config.toml
model = "model that answers yes/no questions on an image's attributes"
image_size = 64
encoder_norm = "batchnorm"
encoder_channel_attention = "eca"
fusion_encoder_norm = "layernorm"
fusion_encoder_mlp_ratio = 4
fusion_encoder_bias = "none"
fusion_encoder_positions = "rope"
init = "trunc_normal_002"
beta1 = 0.8
Rows from block 4 of the image encoder of a small model that answers yes/no questions on an image's attributes, named by matrix and row number. Rows with one number belong to one channel. Each number is 500 + 40 x the weight over its row's rms, rounded and kept within 0 to 999. All counts start at 0. Numbers have three digits each. After the name is the row's rms in percent of the matrix's.
After each channel's rows are labels from the 100 images, of 14848, where the channel reaches its highest value: "responds to" is what is common among them; "patch colour" is the nearest of a few named colours to the mean colour under the peak. Only what is clearly more common there than usual is listed. The data: photos with spoken descriptions (Open Images, Localized Narratives).
# convs0: first 3x3 conv (encoder.blocks.4.convs.0.weight, 80x80x3x3, each kernel summed), inputs 0-79
# convs1: second 3x3 conv (encoder.blocks.4.convs.1.weight, 80x80x3x3, transposed, each kernel summed), outputs 0-79

convs0.18 133:394489552528480530539479526506459413521548493456417490488467464566466436487520469469513364470483551553481546516437498482468486482514466518453546442477545512477459538546511539470446490449540530490516437494516491522497453508471471518492469526
convs1.18 109:514479553422499477510548487544473402520483420477478508545473467494405544465527422494478458508520510493485459458569494548464528531509486461430536509517544532483489439470553561519483445507524500523496460564512520483524453444489462498405483564
responds to: text has "wearing"; text has "woman"; text has "man"; text has "smiling"
patch colour: pink

convs0.0 103:447493487476569530508488518532463422506526457492443516492492497562551438421539378504506452459508502518467495524452501513503473462556466506425502435483533522488396554517555551489458504487521519482532423459562459529481501518474485473465466467
convs1.0 095:506503563521537533415561508481484433480506514453514537541432509480501571434549466473535526480521517502425481480576505475438532465455505466459502480482463546544501427523494510468479466457529522534496510566548474447467496400519481480420488571
responds to: text has "man"; text has "wearing"; text has "woman"; text has "smiling"
patch colour: pink

convs0.50 142:425516543529497468464496576534525540585476598492492543562451495546532455489471485489565473455436479487535453525452500531438445497575516496505488521564515466537460507503498521520502514477480481529571424438529451544512488502500468423523439469
convs1.50 141:503519462517512528479532444437492497528519490433493518527473444502544545526448488503547508500512509373482462469536500320486477496483486491410489502512478517526562474434442468518505518508487493555473504484459438510506465449470472499493461468
responds to: text has "trees"; text has "sky"; text has "buildings"; text has "road"
patch colour: brown

convs0.56 087:511503497438564534542405513518487530537488490535570488517501554538503464501495448506497505520460465494506513505558543581476491419514499517446492571469431473527578486557523498482454433460496501472484498450500466410512406474567505499518443548
convs1.56 120:507461506529489471511470462464509500514464519483514541468411502489551482456453491434582534429503471491488540523489435459503519459451505527460497546377416521577555450487491432464486488455449460509476535496521458438534527476550441504524531487
responds to: text has "wall"; text has "holding"
patch colour: brown

convs0.69 120:509492452526430453424468499496503458544483514514477515543408493545436503480450448429491428509454451528440478508526500445476510544463516496517540458555466442569549453502463465509453479434520467488408437497498477432497450524469505458515505508
convs1.69 123:456472488468548509541462477453448421547513492535536510557560483481505503504504452516540480518507485497507471502470501499594490425549478537514505460503491431509422468542552519519528544554507432463498479434465495456543495504461448516615600497
responds to: text has "people"
patch colour: brown

convs0.66 077:515530432458511423463474497485444558488525502512499530563530499520507483547511483505464482550442463458372490470500509482499433508424464438544517462585477469519538518413501509450486470563471486501412512502516495444513518537476501475438518452
convs1.66 107:428522533426427502508578502510548505522542470589524458470516471568508522553499541515496526429534499461457498606557510470554573591474432527464468511495481500475485453522491483476440523504508491468573501496568532479517499518472500499485450511
responds to: text has "man"
patch colour: white