{
  "encoder_activation": "hardswish",
  "encoder_widths": [48, 80, 144],
  "fusion_encoder_layers": 10,
  "fusion_encoder_norm": "layernorm",
  "fusion_encoder_activation": "gelu",
  "fusion_encoder_bias": "none",
  "fusion_encoder_inner_norm": false,
  "beta1": 0.8,
  "warmup_steps": 1830
}
Rows from block 4 of the image encoder of a small model that answers yes/no questions on an image's attributes, named by matrix and row number. Rows with one number belong to one channel. Each number is 500 + 40 x the weight over its row's rms, rounded and kept within 0 to 999. All counts start at 0. Numbers have three digits each. After the name is the row's rms in percent of the matrix's.
After each channel's rows are labels from the 100 images, of 14848, where the channel reaches its highest value: "colour at peak" is the nearest of a few named colours to the mean colour under the peak. Only what is clearly more common there than usual is listed. The data: photos with spoken descriptions (Open Images, Localized Narratives). In brackets: how many of the 100.
# convs0: first 3x3 conv (encoder.blocks.4.convs.0.weight, 80x80x3x3, each kernel summed), inputs 0-79
# convs1: second 3x3 conv (encoder.blocks.4.convs.1.weight, 80x80x3x3, transposed, each kernel summed), outputs 0-79

convs0.17 068:499458493494526522517452495542472419442489547503515480467526537484581556431516558486443472498491509423465432478501507459433529471503534461511443529482486519453549486483487491475494466440492529506498576493484536482425513413448560510447564583
convs1.17 085:515526477531413485514537532524563520467439466517460488490471580530490481431486487540441473506547542509569520522512472530500532480541480493581463534503518479425466479526508529466504621470427556497491509539472476483480558447473509451552492414
colour at peak: black (43)

convs0.78 109:463454469427476595544434516517471508500532497499515443455550445532452470525582502482486486474515507602427482457417524486493445513446506411471539427473493475486533449511444534499503458499486497485479532475522532462422531501507491492439491505
convs1.78 092:470505567442448476483552521513552572531467542504526518473498472542501553475502533496431491455512543544516451494508602548472500530490480580460481487461499521484469485510531488516544502430505506516602584508509580521530509494548550599499454480
colour at peak: pink (31)

convs0.20 100:512508522476459573524549582551441498540498485465441513445459503544489502517512516443586516564444482443439512489512498515423458468525514417478398512558478454510505517515498589502472491513471500499500457478458495466518532400544477520478499512
convs1.20 096:463507501505470489488483424450540505442500424488486472460470482518492484473421520551525522394479488525552490512543478456507509473470482539456453468489506501474484447496488464511442526497511482456524500599528506520541488510460560536358402519
colour at peak: pink (29)

convs0.75 072:521466486451491448469534446562475532459529448465415507480435535446613459521508467500489530495475463508417546418499501516491437519430505454515447458491444475498500525536503522511440519522512475501530397484454512521518509480468428525448489493
convs1.75 079:498512453467529497490494460487574519466516443544506481485458511514554526500494508510527460483433466580446549510512432540505566490487505572460477475470436493484449545493606532464452490549523496486463425510520494476452553571481493381524469477
colour at peak: black (57)

convs0.59 119:465432493536432430403500448505485488517489516507455493520452486462450483429448426492513384513504479501446480515555450528452416544438484480480543486515486479549475478467528431529488491503537440497524473492453449537512441545480489461471501496
convs1.59 123:486471491498562520512500512538431449528553474525562510556542474440561543513506514544560479517521461493511500489500551524506430450556507459490493493510446414523455558502559486525574484468499531482390439426492488446522492512458457488539576525
colour at peak: black (38)

convs0.22 081:473501470435439519529473525551466486479452526528460471464505513455514398499498432521440481464527506574410524516509513484473538525479528442423550467459508533471542461527445516475506466551412497483462477463466504508411483460522474495413485536
convs1.22 080:481518504505431458478526544496556554468494511476508444498431502528457507414420453539482472490493560602475506564457550549446533544467470548542427546452454538544506475524521476502550502471481543520543579466492537546496499499534526536498477447
colour at peak: black (42)

convs0.40 081:469488508477471476448486523548331509471531493500518516456502502440566558466546410520460512486514466491428513480466486525469496507521500473452474424486541496467534531456479515479458515484502535505494436476432470575528545526429519503494495569
convs1.40 087:590433497461490471512582582540409576434482501500513488497451576536528509481504553457479485515471521585498494506542485494554499548468557502489482511515465461474520543484537523508526477502461535533502406515553527549538406515468533522493505490
colour at peak: black (86)

convs0.5 091:496502467433447517500497501545499505586504482464474474492488465516399523532502469435452538453471480506425498473506542479478456523466396449498493513497498472500561433585471460537520481506463473531449474450491559498450479455581433506431485490
convs1.5 099:512537521446443468513481463477545515488477456495494557543517449485486433421464428501508474468474535528481512560566506534511562486410426556462512555475509547552488441517523479562507502430490428524579548517470507454519527538572506492476470478
colour at peak: pink (26)

convs0.77 064:553561459555550536524604479482459546497473509481462564483478497579590505474551421517487485541498578526491534499477445560511494467544488550480507422571514544436501490497558508461515499497505512518472467514504491418527516512512518529578532511
convs1.77 080:526463513522531507377461508468448498433493480463445458455468532484526526422454525506598542428515453465483539510490474486467499493486516546526492481484528445513514497564513484511480462528467474475506485512501420382534505503493465420541566475
colour at peak: pink (26)

convs0.34 097:445489536440513559545420520501489421481469503508481485452508494454553453504520463553496473452521509557436479514480437498487554489541445503367556461450542490465414501491497539435521494494459523477490473487549454543474459466555501491470458504
convs1.34 095:504526506497469573412567533556532502475491536482453442525487551519444532424538501485509518479539561526487478538509532508426577518491489476471470500554546523475505360458483513466509482417524493583539531500542502483486503443482465526480469480
colour at peak: black (39)