config = dict(
    encoder_arch='resnet',
    model="model that answers yes/no questions on an image's attributes",
    dataset='photos with spoken descriptions (Open Images, Localized Narratives)',
    train_examples=50862,
    image_size=64,
    crop_scale_min=0.5,
    horizontal_flip=False,
    translate=0.12,
    questions_per_image=4,
    encoder_norm='batchnorm',
    encoder_activation='hardswish',
    encoder_channel_attention='eca',
    encoder_depths=[2, 5, 2],
    encoder_kernel_size=3,
    encoder_stem='deep',
    encoder_avg_pool_shortcut=True,
    encoder_widths=[48, 80, 144],
    fusion='prefix',
    fusion_encoder_width=128,
    fusion_encoder_layers=10,
    fusion_encoder_norm='layernorm',
    fusion_encoder_norm_position='pre',
    fusion_encoder_activation='gelu',
    fusion_encoder_mlp_ratio=4,
    fusion_encoder_head_dim=64,
    fusion_encoder_fused_qkv=False,
    fusion_encoder_bias='none',
    fusion_encoder_qk_norm=False,
    fusion_encoder_parallel_block=False,
    fusion_encoder_inner_norm=False,
    fusion_encoder_drop_path=0.15,
    fusion_encoder_positions='rope',
    fusion_encoder_connector='linear',
    init='trunc_normal_002',
    residual_init='none',
    optimizer='adamw',
    lr=0.0018,
    beta1=0.8,
    beta2=0.999,
    eps=1e-08,
    grad_clip=1.0,
    steps=18300,
    batch_size=256,
    epochs=92.1,
    lr_schedule='step',
    warmup_steps=1830,
    weight_decay=0.0,
)
Rows from block 6 of the image encoder of a small model that answers yes/no questions on an image's attributes, named by matrix and row number. Rows with one number belong to one channel. Each number is 500 + 25 x the weight over its row's rms, rounded and kept within 0 to 999. All counts start at 0. Numbers have three digits each.
After each channel's rows are labels from the 100 images, of 14848, where the channel reaches its highest value: "place" is the part of the image that holds the peak. Only what is clearly more common there than usual is listed. The data: photos with spoken descriptions (Open Images, Localized Narratives). In brackets: how many of the 100, against the usual share in percent.
# convs0: first 3x3 conv (encoder.blocks.6.convs.0.weight, 80x80x3x3, each kernel summed), inputs 0-79
# convs1: second 3x3 conv (encoder.blocks.6.convs.1.weight, 80x80x3x3, transposed, each kernel summed), outputs 0-79

convs0.2:511489453517513452490503469482487484524486490517475501434504508492471503481435553516506469497475484420496525514495482477482520485498519492519488527494489494526484480512503514491491490480481464499511498501435519459513493536509497505523451480
convs1.2:502516531490528493509485484486519489511535486517512472547537490464566506499498500492517487488528501457478480537545515512441473522520502448469506557492527512490507523474488506519510521537491452545480512488513489479504446520503518495502488514
place: centre (57 vs 14.1)

convs0.16:476526487496523551487481517477516499523481509478538521530501467506532496517554489476537487482523522542507488481483510456532501529500497477513540494535512548524449468478500481520498504516507489502495454501550495526483486478487456492501560503
convs1.16:470485470532466496475464474480479474468484468486462531479489505530480500471473477527475486538451456499487484468476483472507474477484492513464478498481477480496503519511452465483484515469477493446506484480470534477483477461496474480492464491
place: top left (85 vs 9.8)

convs0.53:473459480540513454475472482481480522501471473496517468451536504475524528497441539497457492528494478495485462507493486493503475493504504479504499504483473473472458551454516440493490491491472463480515507482494527509496458509505519484507475505
convs1.53:473497494517518518493488487497481492518501472511506500568539515526511527512499497476553481514505552522486494513565526508472477497548495512524513506486494491534502534501518508476489598515496469531518499506504520507471459520516500500499464485
place: top centre (29 vs 11.7)

convs0.25:491478453499526478462526507472500484467444529480492542483472503475507543515499452515503501494479454500467488491477474491526513490523486505510514520524478505519444496533475486483493510506485534514511451506521504490518514475470491522478582510
convs1.25:470498478532527444505485492470502466500539487506527450482516468490485506499495476542484474499467517466492441482507512493568496512486474512530509503484503478503444470494494472527495479500494451498440555485495504488508492497494479480485501508
place: top centre (29 vs 11.7)

convs0.8:490466460514522436491493481486498496517473498512485494430529500489470492478415552508491481503483468463491514503508484475488503509500501485507482516499490473508503479493505496501488479481475462491513492506448542474506473520499524516524432489
convs1.8:477502529487545490516495470492511474523527478518518491572543507487544537496510500498512488488513513458490474529545519516466466528534490475487520548482528502504522526465509496500485537521483462536495505494525476468498454528493535474495475510
place: centre (42 vs 14.1)

convs0.40:544471463446473465501454510523494505515490476457531511505505491503499515520459485500452490427493470490499458459490498509444510508516531518497500478519510507498518534473519542474524493498500517514490475442482483537486524491500503515493514490
convs1.40:500518513460518483505486504509516492474512520505466500477466524509511474496491478486545486491513531475515512534531498537483513460481511535521446536548511509553531485526503504474495498514509515524484490523502555413520537523531515505498502489
place: centre (55 vs 14.1)

convs0.78:453484474566520435499488498457490469510478513487438513493486514507462513472461527517498478496520457440472525479478511499506528502485542504491503522452477475497500501523453496518487485490473501501466492495498527475521514518487476512509485497
convs1.78:512502518475518474542516487491523497507531471514520431518536482466538502534491503495490520491505509472497468524528532501487473528509473468507526519478546475509486503501494509571534490498511449518466553480534463520527480492479488521506501508
place: bottom centre (31 vs 11.7); bottom left (25 vs 9.8)

convs0.64:480527481496557541488491512476510493517504511495533506510509526500543504505532474429528495505531527540499499495492509479542510513480509500531537492548512526509433482477508478482519506524482512502485444518547467516494500491488478499473545520
convs1.64:472474471520461486459454488474491459464473454490465533486480495512472544487467501513476503508455480478479472476465495490517461478479469494479490495472497481486456494483453471502460533492501496457505476490477513498482483491505475462477477485
place: top left (73 vs 9.8)